python train.py --image_size=48 --crop_scale_min=1 --encoder_parallel_block=false --encoder_layers=8 --encoder_positions="learned" --muon_scale="original" --batch_size=128 --lr_schedule="linear"
Rows from block 5 of the encoder of a small masked image model, named by matrix and row number. Rows with one number within an expert belong to one neuron, the router's apart. Each number is 200 + 40 x the weight over its row's rms, rounded and kept within 0 to 999. All counts start at 0. After the name is the row's rms in percent of the matrix's.
Before each expert's rows are labels from the 100 images, of 14976, where the router gives the expert most weight on average: "strongest on" is what is common among them. Only what is clearly more common there than usual is listed. The data: microscope photos of single blood and bone marrow cells.
# router: router (encoder.blocks.5.mlp.router.weight, 16x192, trained with AdamW), inputs 0-95
# up: expert up (encoder.blocks.5.mlp.up, 16x48x192), inputs 0-95
# down: expert down (encoder.blocks.5.mlp.down, 16x192x48, transposed), outputs 0-95

# expert 15
strongest on: cell type: artefact
router.15,121,205,193,189,112,149,261,197,188,151,204,166,198,173,202,214,152,187,201,218,219,131,207,219,220,156,190,173,197,208,138,172,124,226,228,247,175,141,171,201,207,200,223,205,101,162,180,231,183,106,209,90,152,118,225,204,251,157,235,172,191,226,171,229,226,162,155,170,201,241,243,157,206,161,214,199,226,210,218,164,163,164,247,135,169,190,260,175,183,212,180,123,195,182,238,217,165
up.30,016,229,263,134,286,173,221,202,148,160,219,185,162,241,172,184,195,167,182,179,222,263,174,176,234,213,233,203,192,178,192,233,245,151,223,183,269,157,204,302,209,193,146,284,192,227,161,94,280,212,166,214,216,223,164,149,238,169,259,135,255,198,211,144,197,170,244,215,213,299,167,219,208,240,210,180,222,247,188,174,179,177,218,208,279,158,228,194,215,221,254,186,167,183,229,224,267
down.30,012,259,188,200,171,237,180,190,134,179,287,185,239,187,230,176,247,132,228,179,256,194,214,180,186,108,210,188,276,173,182,159,127,198,131,238,242,219,135,180,184,195,275,208,190,275,160,255,191,212,243,169,116,169,211,173,205,181,160,183,196,225,94,257,177,266,148,188,129,206,173,242,213,153,197,183,177,202,190,138,172,194,210,160,170,191,215,235,212,226,133,201,208,209,186,104,221
up.31,029,275,199,202,156,195,226,176,188,126,187,247,190,240,168,167,251,183,160,192,126,164,153,191,182,151,182,245,218,230,210,203,238,295,236,257,228,182,175,174,218,193,245,207,137,219,174,208,174,169,238,208,188,187,279,180,234,165,201,227,230,284,190,187,247,189,146,237,171,194,174,215,245,171,126,285,277,162,221,227,194,161,183,170,201,126,219,209,204,244,213,185,226,150,157,175,181
down.31,022,211,219,209,197,202,177,174,217,190,142,205,213,199,214,203,285,221,242,149,172,234,237,209,202,179,225,253,200,202,170,230,216,185,193,192,232,198,183,200,153,204,220,221,268,216,144,232,163,230,198,205,182,264,147,272,142,294,253,212,165,153,331,251,216,194,324,263,165,194,260,210,172,219,234,161,115,238,234,226,223,185,200,198,157,256,147,162,213,158,186,171,175,247,162,263,244

# expert 8
strongest on: smear: peripheral blood
router.8,081,165,201,270,161,215,180,185,244,188,146,152,139,230,187,271,161,204,184,220,229,169,247,254,205,192,267,203,225,224,199,246,169,221,215,267,170,202,146,169,202,181,186,115,275,263,218,229,157,208,243,175,172,162,230,226,222,204,253,265,180,149,297,240,197,202,215,154,174,186,175,184,157,254,169,166,184,163,242,170,207,173,237,232,197,189,121,157,259,187,141,195,144,221,216,173,164
up.7,017,206,163,196,213,276,237,137,158,202,184,159,217,171,154,211,210,227,254,142,284,172,225,193,223,198,241,218,243,202,244,203,245,245,185,296,175,151,166,194,211,202,230,225,151,184,198,177,212,261,205,320,213,152,163,234,211,226,140,239,241,289,185,259,217,282,194,197,239,197,278,215,181,210,236,216,206,151,189,208,157,223,177,171,169,177,171,221,215,246,259,189,227,223,173,212,228
down.7,012,191,237,206,149,205,260,167,181,180,246,189,208,199,194,144,177,259,181,177,232,173,234,196,223,200,179,188,219,124,183,158,150,228,209,172,190,152,233,174,230,169,156,146,228,165,243,109,223,169,221,159,126,190,165,161,182,162,162,205,268,187,239,151,213,187,226,179,224,155,236,190,202,252,165,243,171,223,193,264,205,256,177,243,188,213,178,241,197,209,172,210,173,244,240,232,272
up.8,029,160,238,281,246,206,203,212,272,235,261,156,228,255,243,235,192,192,212,88,163,187,258,177,217,160,197,194,263,226,271,151,160,246,166,245,178,120,185,243,169,148,212,158,201,158,199,157,169,219,135,153,283,189,206,216,222,207,174,214,130,174,198,179,188,207,256,229,262,206,228,200,193,142,168,123,216,255,240,169,240,206,231,174,168,200,224,209,165,194,236,214,251,271,187,179,236
down.8,020,167,288,224,170,257,194,231,152,222,160,245,174,215,139,242,225,240,166,241,227,208,122,270,220,224,237,182,267,155,178,213,152,225,176,172,186,276,183,205,199,171,132,161,190,243,166,264,226,253,139,251,215,196,207,245,109,176,195,157,200,196,233,181,264,223,214,230,175,204,174,175,238,172,154,219,224,254,268,190,190,225,208,172,175,188,231,178,188,198,202,170,262,148,175,213,161

# expert 0
strongest on: smear: peripheral blood
router.0,105,284,175,207,229,290,145,254,225,147,178,195,219,158,210,177,209,217,297,243,155,245,155,183,224,184,184,238,208,248,171,139,165,238,186,150,170,115,221,255,199,202,220,187,177,208,257,181,201,169,167,150,213,218,277,190,162,213,193,151,211,193,239,167,163,220,260,176,182,185,171,142,165,244,217,267,158,185,234,145,143,215,206,199,198,205,131,196,175,181,161,159,221,279,205,161,230
up.29,198,222,181,210,262,224,190,188,210,162,190,237,176,242,198,168,209,259,198,214,161,213,153,194,180,112,233,192,161,195,172,142,147,160,225,253,158,205,198,225,257,139,208,125,194,236,225,163,177,190,219,269,236,159,209,191,125,199,202,202,232,206,260,223,283,177,120,233,181,223,185,208,169,228,173,252,183,226,234,204,258,194,182,155,247,169,169,269,251,193,137,168,186,157,134,223,194
down.29,164,219,212,218,210,240,231,213,255,209,204,217,123,189,222,220,236,214,243,183,187,211,194,204,180,183,199,254,177,179,184,196,179,145,116,228,176,223,196,172,240,202,191,214,160,77,171,140,179,204,223,176,138,214,245,320,191,207,148,237,185,233,250,226,170,208,53,192,175,215,221,169,209,203,169,179,107,217,234,185,177,201,232,205,175,196,382,179,135,247,231,232,191,231,182,215,131
up.30,213,198,266,178,200,171,140,115,176,162,111,275,206,220,137,156,189,168,185,222,189,235,198,204,184,253,152,235,183,164,168,236,193,178,250,245,138,193,234,249,230,187,223,230,226,215,176,177,241,154,91,242,218,239,217,187,203,186,140,221,204,213,249,166,227,211,225,252,172,151,200,184,205,190,175,234,216,157,186,177,155,265,220,190,171,175,220,115,161,172,264,218,202,177,204,247,281
down.30,214,251,172,209,206,238,210,205,185,186,203,181,189,186,190,214,199,215,232,220,186,214,214,201,196,207,218,165,205,193,132,210,216,207,184,222,128,207,337,174,204,162,202,162,260,213,220,198,202,194,215,173,194,195,74,152,214,222,196,182,193,153,203,226,185,183,0,198,230,196,197,162,259,190,225,184,112,186,193,210,180,235,227,191,163,201,309,90,219,198,184,167,237,222,170,207,199

# expert 3
strongest on: smear: peripheral blood; cell type: artefact
router.3,100,247,161,230,267,214,300,268,216,196,182,201,268,197,203,224,180,259,225,207,199,295,178,272,214,155,159,188,215,213,252,211,236,187,245,256,184,172,219,192,252,174,192,230,229,173,173,236,204,224,243,206,215,265,166,273,206,173,222,229,168,244,260,123,273,208,239,278,234,205,161,205,213,201,184,235,176,229,281,243,231,242,202,209,198,223,113,158,284,160,156,171,212,220,233,171,207
up.11,023,201,199,257,206,148,222,168,221,165,256,207,191,182,190,210,185,275,234,225,237,183,213,199,304,209,222,159,179,173,192,260,162,153,231,175,237,241,188,199,178,214,228,227,192,231,184,184,153,188,183,169,138,192,234,167,213,230,207,269,239,169,217,215,172,176,187,225,172,191,195,110,156,239,176,200,268,218,84,246,248,178,167,145,192,161,163,280,163,179,184,181,229,193,233,292,172
down.11,027,295,203,146,193,226,186,192,227,185,173,226,201,229,192,218,241,239,174,149,165,175,121,189,195,155,187,172,198,210,195,164,238,168,180,205,232,160,250,203,179,237,154,204,170,202,136,241,238,263,243,186,147,191,182,208,263,178,217,193,177,219,189,219,142,165,103,227,206,316,196,260,218,170,166,267,205,211,261,240,183,131,319,247,219,221,185,197,268,140,214,174,214,197,134,135,197
up.12,008,279,186,185,247,177,190,155,244,230,170,250,206,188,192,195,192,208,180,207,280,144,230,228,198,221,241,239,242,157,156,238,177,178,227,146,235,169,130,80,239,213,140,275,119,181,204,185,225,158,194,150,259,183,162,187,261,140,178,212,204,247,175,206,186,199,170,172,193,208,196,183,182,252,226,119,187,231,235,195,124,240,180,245,189,203,291,251,275,210,230,209,157,211,200,120,183
down.12,011,194,203,238,292,215,220,235,163,182,193,176,182,182,231,161,177,246,152,172,211,158,287,167,184,194,157,183,140,119,180,284,184,166,235,232,144,165,231,181,247,204,167,188,214,133,156,244,173,135,199,211,177,199,234,273,126,181,189,213,146,239,174,255,160,155,122,79,231,187,200,213,253,190,144,231,198,201,221,253,222,173,217,160,210,180,193,170,220,194,176,177,206,245,266,210,130

# expert 12
strongest on: cell type: erythroblast
router.12,091,232,241,220,270,186,239,248,175,206,268,203,218,196,226,172,199,287,226,240,238,196,161,247,165,225,160,188,236,220,223,193,238,219,160,224,203,227,191,219,196,194,174,185,139,208,191,210,249,187,142,130,157,156,250,220,225,215,144,214,262,242,259,169,254,197,248,261,209,184,125,262,200,226,181,260,237,214,270,230,153,211,186,153,128,233,257,249,244,141,201,179,213,262,202,175,151
up.14,118,242,207,170,148,158,160,170,222,198,196,215,178,188,118,170,193,210,154,141,247,215,216,210,149,196,179,179,224,189,187,168,158,282,196,339,200,208,102,248,214,202,172,219,257,219,230,194,266,231,203,224,178,113,193,192,191,174,216,209,201,192,184,195,113,239,130,216,213,209,195,174,223,200,193,250,200,167,180,175,247,198,120,186,161,267,194,163,191,189,211,162,245,208,222,252,276
down.14,086,193,226,193,220,223,288,203,240,263,183,155,189,176,226,193,210,169,219,159,205,245,269,165,195,188,123,291,185,265,260,225,218,199,233,227,177,227,238,238,126,212,168,182,143,179,206,182,161,208,201,199,149,185,184,150,190,175,209,214,248,218,252,261,379,199,251,181,196,201,180,189,230,179,142,172,231,180,193,216,112,286,172,200,226,158,182,208,198,274,218,246,220,215,239,181,225
up.15,023,196,177,151,249,254,246,153,173,247,211,238,212,253,187,157,158,164,169,217,152,164,104,233,196,258,186,208,196,162,197,294,221,245,200,165,248,168,161,152,251,215,211,166,139,220,232,151,237,184,250,164,202,191,101,199,273,158,243,174,165,270,206,199,234,217,241,213,201,223,115,233,294,225,204,165,247,162,253,140,247,253,207,242,208,210,141,243,207,169,256,203,134,124,201,276,107
down.15,017,259,144,220,112,209,266,206,139,223,168,169,199,209,193,203,149,206,186,157,206,167,263,240,200,222,157,254,229,172,207,189,157,222,205,175,173,207,169,206,162,209,170,194,306,189,183,177,214,165,168,204,235,230,241,207,140,185,293,243,198,214,166,178,247,209,150,203,159,184,192,232,191,196,243,234,190,233,196,242,336,162,180,272,187,253,156,152,178,201,120,119,208,222,241,202,206

# expert 1
strongest on: cell type: erythroblast
router.1,108,205,166,211,249,218,205,186,149,163,189,223,95,181,153,236,146,227,208,236,167,148,160,216,191,232,208,114,166,197,117,202,128,243,221,189,228,236,153,140,156,202,139,204,131,216,217,194,167,182,110,130,147,179,215,222,169,224,254,177,221,200,118,223,157,197,230,207,187,164,206,212,117,162,181,161,181,201,130,227,164,148,178,143,113,141,238,186,108,173,173,242,136,123,149,198,192
up.27,164,192,206,284,218,222,265,358,224,262,180,173,181,235,189,239,228,231,235,102,157,184,215,200,232,175,209,249,145,213,220,229,158,200,173,131,236,157,174,213,228,176,153,238,232,184,182,150,221,243,268,216,199,182,155,238,184,198,158,184,169,244,217,202,273,183,199,167,189,188,218,201,190,203,199,133,223,225,183,230,263,159,190,113,210,167,186,227,199,212,149,183,96,228,203,180,221
down.27,159,203,188,214,193,175,217,176,246,193,199,179,173,183,206,201,208,196,216,199,188,241,206,217,212,166,221,154,196,194,215,198,245,193,232,214,203,227,326,213,207,210,206,195,187,170,218,182,182,144,222,210,200,274,0,141,224,208,212,114,208,164,250,183,155,221,152,238,173,205,204,180,155,207,187,221,259,203,182,209,233,185,213,180,202,218,369,103,168,204,189,206,195,242,209,225,208
up.28,008,247,213,143,209,238,241,223,120,86,197,181,199,217,213,196,158,281,153,199,139,172,167,163,237,293,173,237,180,161,216,288,181,214,166,203,113,178,156,199,232,183,203,234,219,203,206,264,206,266,111,169,199,190,180,187,178,191,171,205,211,246,223,192,187,248,182,228,268,171,222,149,276,208,194,253,236,222,115,199,182,214,216,201,251,211,137,242,147,235,272,143,145,198,265,208,271
down.28,008,138,264,221,173,211,158,148,187,225,185,223,214,161,197,225,225,127,165,194,194,106,161,185,179,103,291,224,278,192,170,244,242,192,231,119,206,237,220,203,201,203,215,185,220,224,184,220,211,259,201,150,188,209,220,176,92,196,151,185,250,185,231,168,230,213,213,149,202,193,182,259,176,152,200,145,229,182,229,204,161,170,167,273,212,167,209,197,170,131,291,255,177,178,244,208,273

# expert 11
strongest on: cell type: promyelocyte
router.11,085,220,175,186,230,135,231,240,212,222,119,202,263,214,246,182,147,235,188,254,226,248,243,170,222,216,180,163,221,234,153,197,193,195,281,202,151,208,256,196,264,214,195,253,176,231,225,244,156,205,215,126,202,162,180,209,216,155,185,165,254,206,196,148,153,187,140,265,221,168,199,157,213,217,168,163,181,192,238,226,240,207,178,217,160,242,128,265,201,130,130,268,190,172,183,139,220
up.11,171,194,269,137,173,223,146,173,193,221,174,214,271,230,159,179,183,185,194,220,223,195,194,234,167,264,194,160,197,205,193,154,124,218,257,213,186,180,288,177,196,255,186,149,211,218,230,232,192,155,205,178,211,213,358,164,203,203,151,179,257,186,150,174,195,207,323,220,222,141,115,224,186,199,150,209,201,199,224,185,218,293,212,208,203,229,142,233,221,220,186,204,208,171,188,230,333
down.11,180,198,262,191,226,222,218,213,188,214,210,226,239,213,189,199,197,197,186,214,212,169,213,223,214,183,167,290,187,171,191,207,154,168,194,204,273,177,225,199,207,187,207,227,154,234,174,227,153,251,206,204,195,186,264,255,195,176,189,218,187,186,165,194,197,189,267,204,204,181,201,179,232,199,197,216,253,196,206,213,188,216,206,184,176,192,225,172,186,180,196,202,201,232,235,127,197
up.12,021,208,277,153,247,251,267,167,148,248,203,185,195,232,132,250,140,150,241,196,142,235,170,188,174,185,204,236,227,183,226,139,189,164,170,231,212,140,179,215,152,151,150,135,149,235,196,189,199,155,220,273,196,235,212,210,205,195,185,128,194,222,197,217,212,219,178,131,233,148,174,73,239,226,287,237,214,215,198,196,228,122,192,257,191,226,158,200,181,237,183,275,214,161,238,155,171
down.12,026,225,168,248,201,225,164,255,227,172,227,221,203,230,217,175,175,238,222,139,170,229,261,278,248,214,181,164,144,235,260,244,203,201,227,190,171,210,178,175,216,131,255,233,232,198,201,245,168,218,194,95,263,155,265,191,190,197,176,190,108,290,251,95,164,139,168,211,191,141,209,227,170,141,152,176,245,138,240,178,209,160,184,201,215,259,218,205,232,167,174,178,195,194,234,283,220

# expert 9
strongest on: smear: peripheral blood
router.9,103,256,215,263,278,269,154,182,215,194,254,153,200,184,264,233,212,300,296,251,218,240,265,270,224,243,152,244,251,209,261,164,233,217,186,251,256,193,205,255,205,162,243,259,213,242,267,220,222,271,212,215,170,251,252,204,182,197,151,196,203,184,200,143,288,252,281,263,221,213,222,178,180,234,214,225,216,183,237,278,234,225,222,215,284,198,170,213,200,224,186,254,237,217,235,168,210
up.4,015,176,211,239,287,173,165,172,208,174,219,231,185,179,179,141,177,190,166,216,185,220,181,192,139,194,169,114,192,170,202,198,175,213,200,211,210,154,206,169,203,206,182,182,173,168,163,200,207,186,171,202,232,225,152,218,190,189,180,214,242,197,151,277,210,200,147,263,143,205,258,196,199,227,206,201,225,228,191,193,204,229,163,164,247,239,214,174,228,178,190,171,174,178,183,224,256
down.4,066,179,192,205,203,185,193,216,192,211,191,197,211,243,199,224,190,198,201,215,197,207,167,233,201,202,210,159,188,207,161,204,203,278,205,186,229,202,330,199,224,174,202,237,252,261,198,193,175,204,246,213,212,256,204,185,187,236,186,154,174,211,103,218,307,211,55,227,237,199,204,148,185,180,201,199,182,191,221,101,176,270,186,203,210,238,48,172,267,178,203,237,257,192,197,154,181
up.5,122,194,209,253,150,202,148,211,235,198,176,278,159,225,161,190,209,200,288,214,263,173,267,169,190,154,208,120,205,240,139,198,154,218,225,289,199,210,162,247,187,213,190,192,266,129,227,188,180,217,95,218,200,198,115,185,178,185,200,200,205,219,234,208,181,198,137,145,172,188,211,242,189,249,171,207,149,173,253,275,258,182,249,205,184,130,264,196,202,239,191,275,199,190,195,213,152
down.5,113,89,180,180,210,189,190,209,205,184,206,184,253,217,134,150,197,182,186,159,200,241,197,196,198,218,192,222,221,234,233,232,192,290,200,224,197,236,123,209,146,164,205,250,240,209,229,238,208,214,198,188,162,120,242,325,205,240,211,117,199,225,181,145,351,225,185,182,208,200,135,206,190,203,184,228,252,187,210,194,78,221,179,191,223,212,161,165,160,186,216,186,235,211,233,230,230

# expert 14
strongest on: cell type: artefact
router.14,090,152,207,206,175,211,232,198,211,189,216,208,151,182,246,263,159,248,228,240,173,245,181,177,189,195,158,224,149,227,218,193,226,212,158,156,201,218,203,198,276,167,149,224,174,184,235,199,215,172,174,167,230,156,148,231,154,213,189,148,179,241,195,136,249,200,181,196,272,185,188,221,246,256,173,186,290,234,294,167,208,181,234,186,289,217,135,184,192,233,221,181,186,185,146,174,236
up.7,011,176,191,261,180,177,230,237,268,194,211,203,215,148,155,196,145,206,219,220,256,135,256,199,159,170,267,261,183,197,172,197,221,135,220,110,198,193,102,127,125,210,201,157,203,78,222,193,191,182,168,217,194,209,177,195,192,161,201,243,240,226,121,220,231,143,140,249,266,167,253,244,275,220,255,246,176,259,161,243,250,272,178,257,180,145,164,204,194,222,155,178,159,159,265,182,166
down.7,011,215,177,199,208,139,191,171,192,175,235,243,266,251,166,204,196,185,212,141,264,246,185,214,252,189,203,219,208,168,217,212,163,243,191,247,208,198,198,258,204,166,162,204,118,219,260,242,157,203,204,158,188,185,154,198,232,252,177,204,159,230,171,192,187,140,210,234,166,155,138,197,205,186,118,155,201,136,151,182,206,154,218,176,239,228,199,172,143,209,200,176,218,200,241,207,196
up.8,017,161,177,188,234,214,205,205,149,204,176,188,193,224,145,173,88,246,192,221,180,223,182,227,169,160,185,249,198,176,213,225,243,154,212,290,178,156,109,232,180,197,198,181,192,289,243,191,191,193,287,241,205,241,195,253,235,104,194,289,207,137,143,126,136,173,223,194,245,163,208,208,255,166,304,236,179,164,218,212,183,186,196,247,201,221,259,201,217,149,169,242,130,99,230,210,164
down.8,014,213,178,146,213,174,130,193,243,204,248,251,236,203,169,227,207,254,54,168,267,152,130,141,240,201,239,231,118,238,211,193,163,151,255,161,173,204,191,197,136,243,236,217,201,217,179,259,166,210,227,200,161,199,238,213,210,223,202,224,142,265,257,183,270,132,199,273,207,256,243,203,182,187,186,202,151,128,188,218,246,261,252,285,153,206,194,138,169,92,232,183,163,220,202,204,227

# expert 4
strongest on: smear: peripheral blood
router.4,099,198,217,184,184,128,137,205,192,155,198,174,115,166,175,127,217,226,203,242,179,205,191,151,211,222,143,228,221,143,238,239,137,226,174,138,214,247,212,148,157,156,166,190,177,238,158,227,191,160,142,169,146,166,120,212,165,159,278,220,180,173,143,212,215,198,140,171,147,210,262,158,120,183,217,238,235,193,183,188,250,178,184,234,139,181,257,226,172,86,154,205,231,153,245,185,183
up.7,019,222,178,178,201,148,234,206,173,132,202,182,238,202,188,156,210,188,209,222,165,246,159,195,195,153,316,204,275,214,224,127,226,207,216,184,228,213,125,222,220,182,161,231,195,260,211,184,191,134,155,216,258,209,182,117,310,208,270,248,230,157,224,290,221,263,228,187,201,245,255,175,168,223,228,144,205,182,211,188,220,223,89,221,176,283,137,212,235,183,262,238,189,133,147,163,277
down.7,019,232,243,186,242,178,278,267,154,229,162,175,259,163,115,274,165,255,174,233,234,189,220,202,252,172,195,136,247,172,185,194,164,120,240,220,152,196,265,163,218,136,170,192,185,247,214,242,236,270,222,186,190,255,220,223,235,171,137,219,158,228,218,227,263,177,252,225,168,191,194,246,244,202,197,191,175,219,150,199,230,184,178,176,153,186,110,162,202,192,132,158,207,264,144,126,200
up.8,018,200,164,213,191,193,219,161,227,204,215,282,218,187,165,146,220,246,270,213,220,211,244,205,229,210,213,147,236,212,244,112,145,221,177,259,214,222,226,181,138,217,150,244,204,189,187,212,237,226,174,200,188,269,133,199,249,167,193,216,242,184,200,153,229,190,153,223,285,163,123,130,205,256,223,122,153,224,124,207,190,250,188,191,172,149,284,207,265,193,159,162,207,234,150,181,186
down.8,014,232,204,149,173,185,263,158,174,168,210,215,147,257,211,199,211,184,171,172,174,174,244,283,129,181,146,179,234,119,264,185,231,197,197,148,240,154,156,258,218,185,223,221,168,138,194,186,223,183,248,132,224,214,133,193,243,173,158,176,172,237,230,206,99,183,228,180,163,184,299,232,153,217,210,216,253,183,182,164,204,212,290,145,122,166,257,223,161,156,325,243,206,202,203,178,204

# expert 13
strongest on: cell type: artefact
router.13,103,179,223,160,169,224,225,111,233,191,224,152,217,174,202,217,185,215,157,198,160,141,155,220,196,173,185,221,219,223,231,155,80,188,134,211,200,187,160,185,182,179,132,170,144,163,199,230,177,146,145,179,179,150,163,153,210,154,248,171,201,217,203,199,195,188,204,180,156,134,264,214,159,157,238,162,117,132,162,176,160,157,238,189,180,201,208,147,248,161,166,131,157,150,175,204,151
up.23,158,217,148,174,237,220,264,199,248,237,193,210,230,117,208,198,189,298,219,246,151,156,210,122,282,211,220,99,204,206,152,173,163,171,173,184,179,254,179,200,125,199,219,262,184,233,213,195,204,179,223,148,227,173,149,176,198,223,156,236,201,168,216,173,161,232,228,217,186,254,166,228,191,176,277,182,227,279,163,221,185,185,191,147,164,192,203,255,190,251,154,171,184,194,115,183,196
down.23,152,183,239,164,199,247,179,195,173,210,160,198,217,200,166,210,246,187,229,148,221,190,179,173,186,166,171,348,180,248,198,182,191,195,247,199,193,167,410,181,223,158,194,163,213,243,178,203,259,189,192,231,133,145,228,243,161,183,160,145,246,211,277,186,273,216,150,222,215,192,156,168,218,194,135,168,278,207,196,248,184,215,142,191,197,160,159,149,165,224,247,215,192,168,165,162,174
up.24,042,217,193,195,195,259,221,167,176,220,237,238,200,146,210,230,194,212,216,260,209,214,166,202,199,183,207,209,176,171,182,135,197,209,152,208,238,212,210,219,204,161,162,104,226,232,160,259,155,128,222,227,204,233,232,201,203,164,175,228,201,146,188,140,216,221,181,222,184,154,147,229,221,249,162,229,260,175,199,180,183,196,207,185,224,205,235,274,194,248,130,229,215,195,169,198,122
down.24,056,152,210,188,185,270,113,188,212,206,178,220,278,194,202,190,169,179,189,241,245,159,202,137,160,224,197,233,220,222,164,180,192,227,199,243,57,158,217,252,209,239,226,178,174,238,162,266,208,204,159,211,209,171,257,230,167,220,214,253,173,203,149,240,168,173,269,146,217,202,194,201,214,175,196,173,175,175,233,217,163,160,236,196,192,165,205,169,151,275,199,206,190,175,167,209,215

# expert 2
strongest on: smear: peripheral blood; cell type: platelet
router.2,099,209,188,236,175,186,253,146,226,212,203,264,180,229,248,181,186,275,209,246,209,279,242,177,232,211,242,227,238,255,196,199,281,221,217,225,237,248,253,233,229,197,226,256,170,242,256,218,239,264,196,194,217,216,183,254,226,250,134,261,270,212,198,235,220,197,257,232,247,283,205,180,178,214,214,182,251,261,197,198,206,286,201,186,271,246,213,195,249,275,204,199,230,288,234,161,197
up.20,208,211,191,188,226,166,146,163,186,191,210,212,196,184,220,189,178,180,225,219,202,198,182,198,187,193,209,165,206,216,203,204,188,225,199,217,210,204,164,193,187,209,203,193,187,208,192,220,207,179,203,222,198,222,175,194,195,190,187,217,184,185,195,199,205,205,157,172,201,193,181,199,198,220,205,214,201,201,207,172,191,201,199,207,195,205,219,209,200,210,211,199,234,204,219,188,182
down.20,185,165,197,219,191,196,182,210,259,191,203,160,207,228,205,192,204,197,223,163,203,189,246,207,191,203,201,110,222,209,160,218,198,236,172,199,255,202,258,196,182,180,193,215,197,193,192,191,203,212,208,223,210,183,412,242,188,208,159,242,220,225,195,255,112,196,163,205,183,161,188,187,101,199,212,201,189,178,202,144,203,230,164,186,192,191,108,205,152,195,195,190,184,203,318,202,128
up.21,255,214,162,168,212,173,196,161,144,120,240,209,175,213,220,204,157,145,199,243,182,218,215,199,220,220,183,182,221,228,224,217,223,185,202,172,193,228,192,215,215,228,199,151,190,266,200,203,169,155,251,192,249,205,215,157,204,190,198,193,215,199,160,215,214,174,238,246,206,224,134,187,252,214,199,205,165,156,221,195,167,192,163,216,204,212,207,219,227,219,222,190,278,189,196,176,182
down.21,256,194,214,194,199,171,197,208,193,208,217,198,204,201,198,201,221,209,188,205,199,204,190,199,205,201,191,131,207,207,222,199,206,251,187,210,184,202,222,201,134,289,197,242,203,245,201,195,207,196,211,189,201,211,320,194,196,207,186,170,155,188,170,225,119,203,168,196,197,191,200,245,207,195,199,227,213,195,201,165,197,279,241,196,196,201,101,207,204,202,207,186,192,160,175,206,231

# expert 6
strongest on: smear: peripheral blood; cell type: platelet
router.6,103,204,205,270,271,177,233,251,216,204,217,272,205,192,255,252,180,244,239,239,211,190,165,223,222,236,175,239,269,201,275,248,292,238,258,221,268,219,256,215,181,149,215,211,283,246,200,288,188,239,257,238,267,200,278,251,230,220,184,236,255,178,241,246,187,182,176,244,245,177,192,206,243,250,194,229,225,164,146,214,277,250,173,201,182,194,165,183,207,272,198,221,175,168,268,190,231
up.4,011,199,228,178,187,174,182,181,198,226,215,232,233,170,162,241,200,204,214,197,250,233,222,158,287,221,237,185,179,257,202,208,236,157,151,163,244,223,197,145,136,191,206,191,233,185,122,218,216,224,130,122,259,251,127,205,229,180,243,188,242,155,225,250,228,166,245,149,188,263,191,147,190,215,212,186,239,168,270,199,210,226,253,130,208,263,272,118,216,167,175,205,132,244,216,223,310
down.4,009,253,171,97,206,145,278,231,166,144,198,271,237,153,211,98,200,208,187,173,118,182,204,169,205,275,248,233,230,155,261,135,178,189,216,164,182,186,206,244,261,178,198,210,233,206,190,193,223,243,215,155,240,189,248,224,233,269,265,172,251,273,182,220,236,239,216,229,244,216,214,245,144,170,163,236,172,157,189,217,125,219,209,252,241,226,166,133,192,134,145,243,175,224,268,175,214
up.5,011,221,215,250,250,220,178,249,259,238,173,169,287,155,175,206,264,265,163,219,267,169,160,207,211,182,83,123,196,232,142,179,166,215,160,271,180,177,197,204,139,207,243,238,261,183,208,195,249,235,211,172,192,203,151,191,222,250,146,172,282,246,139,215,243,166,239,243,191,145,129,164,85,238,201,220,189,185,219,295,189,194,245,138,166,215,197,147,141,180,260,168,218,153,257,213,201
down.5,012,131,158,168,268,170,162,172,160,251,228,264,233,115,181,171,194,143,205,272,196,217,204,175,198,230,199,214,248,185,118,252,201,244,285,272,205,180,234,248,247,192,222,200,160,216,205,231,165,239,196,105,254,169,235,292,195,224,233,223,197,213,185,208,245,149,205,217,173,248,153,221,241,136,196,258,161,206,206,196,165,149,268,192,189,210,216,197,189,159,202,202,162,224,190,190,155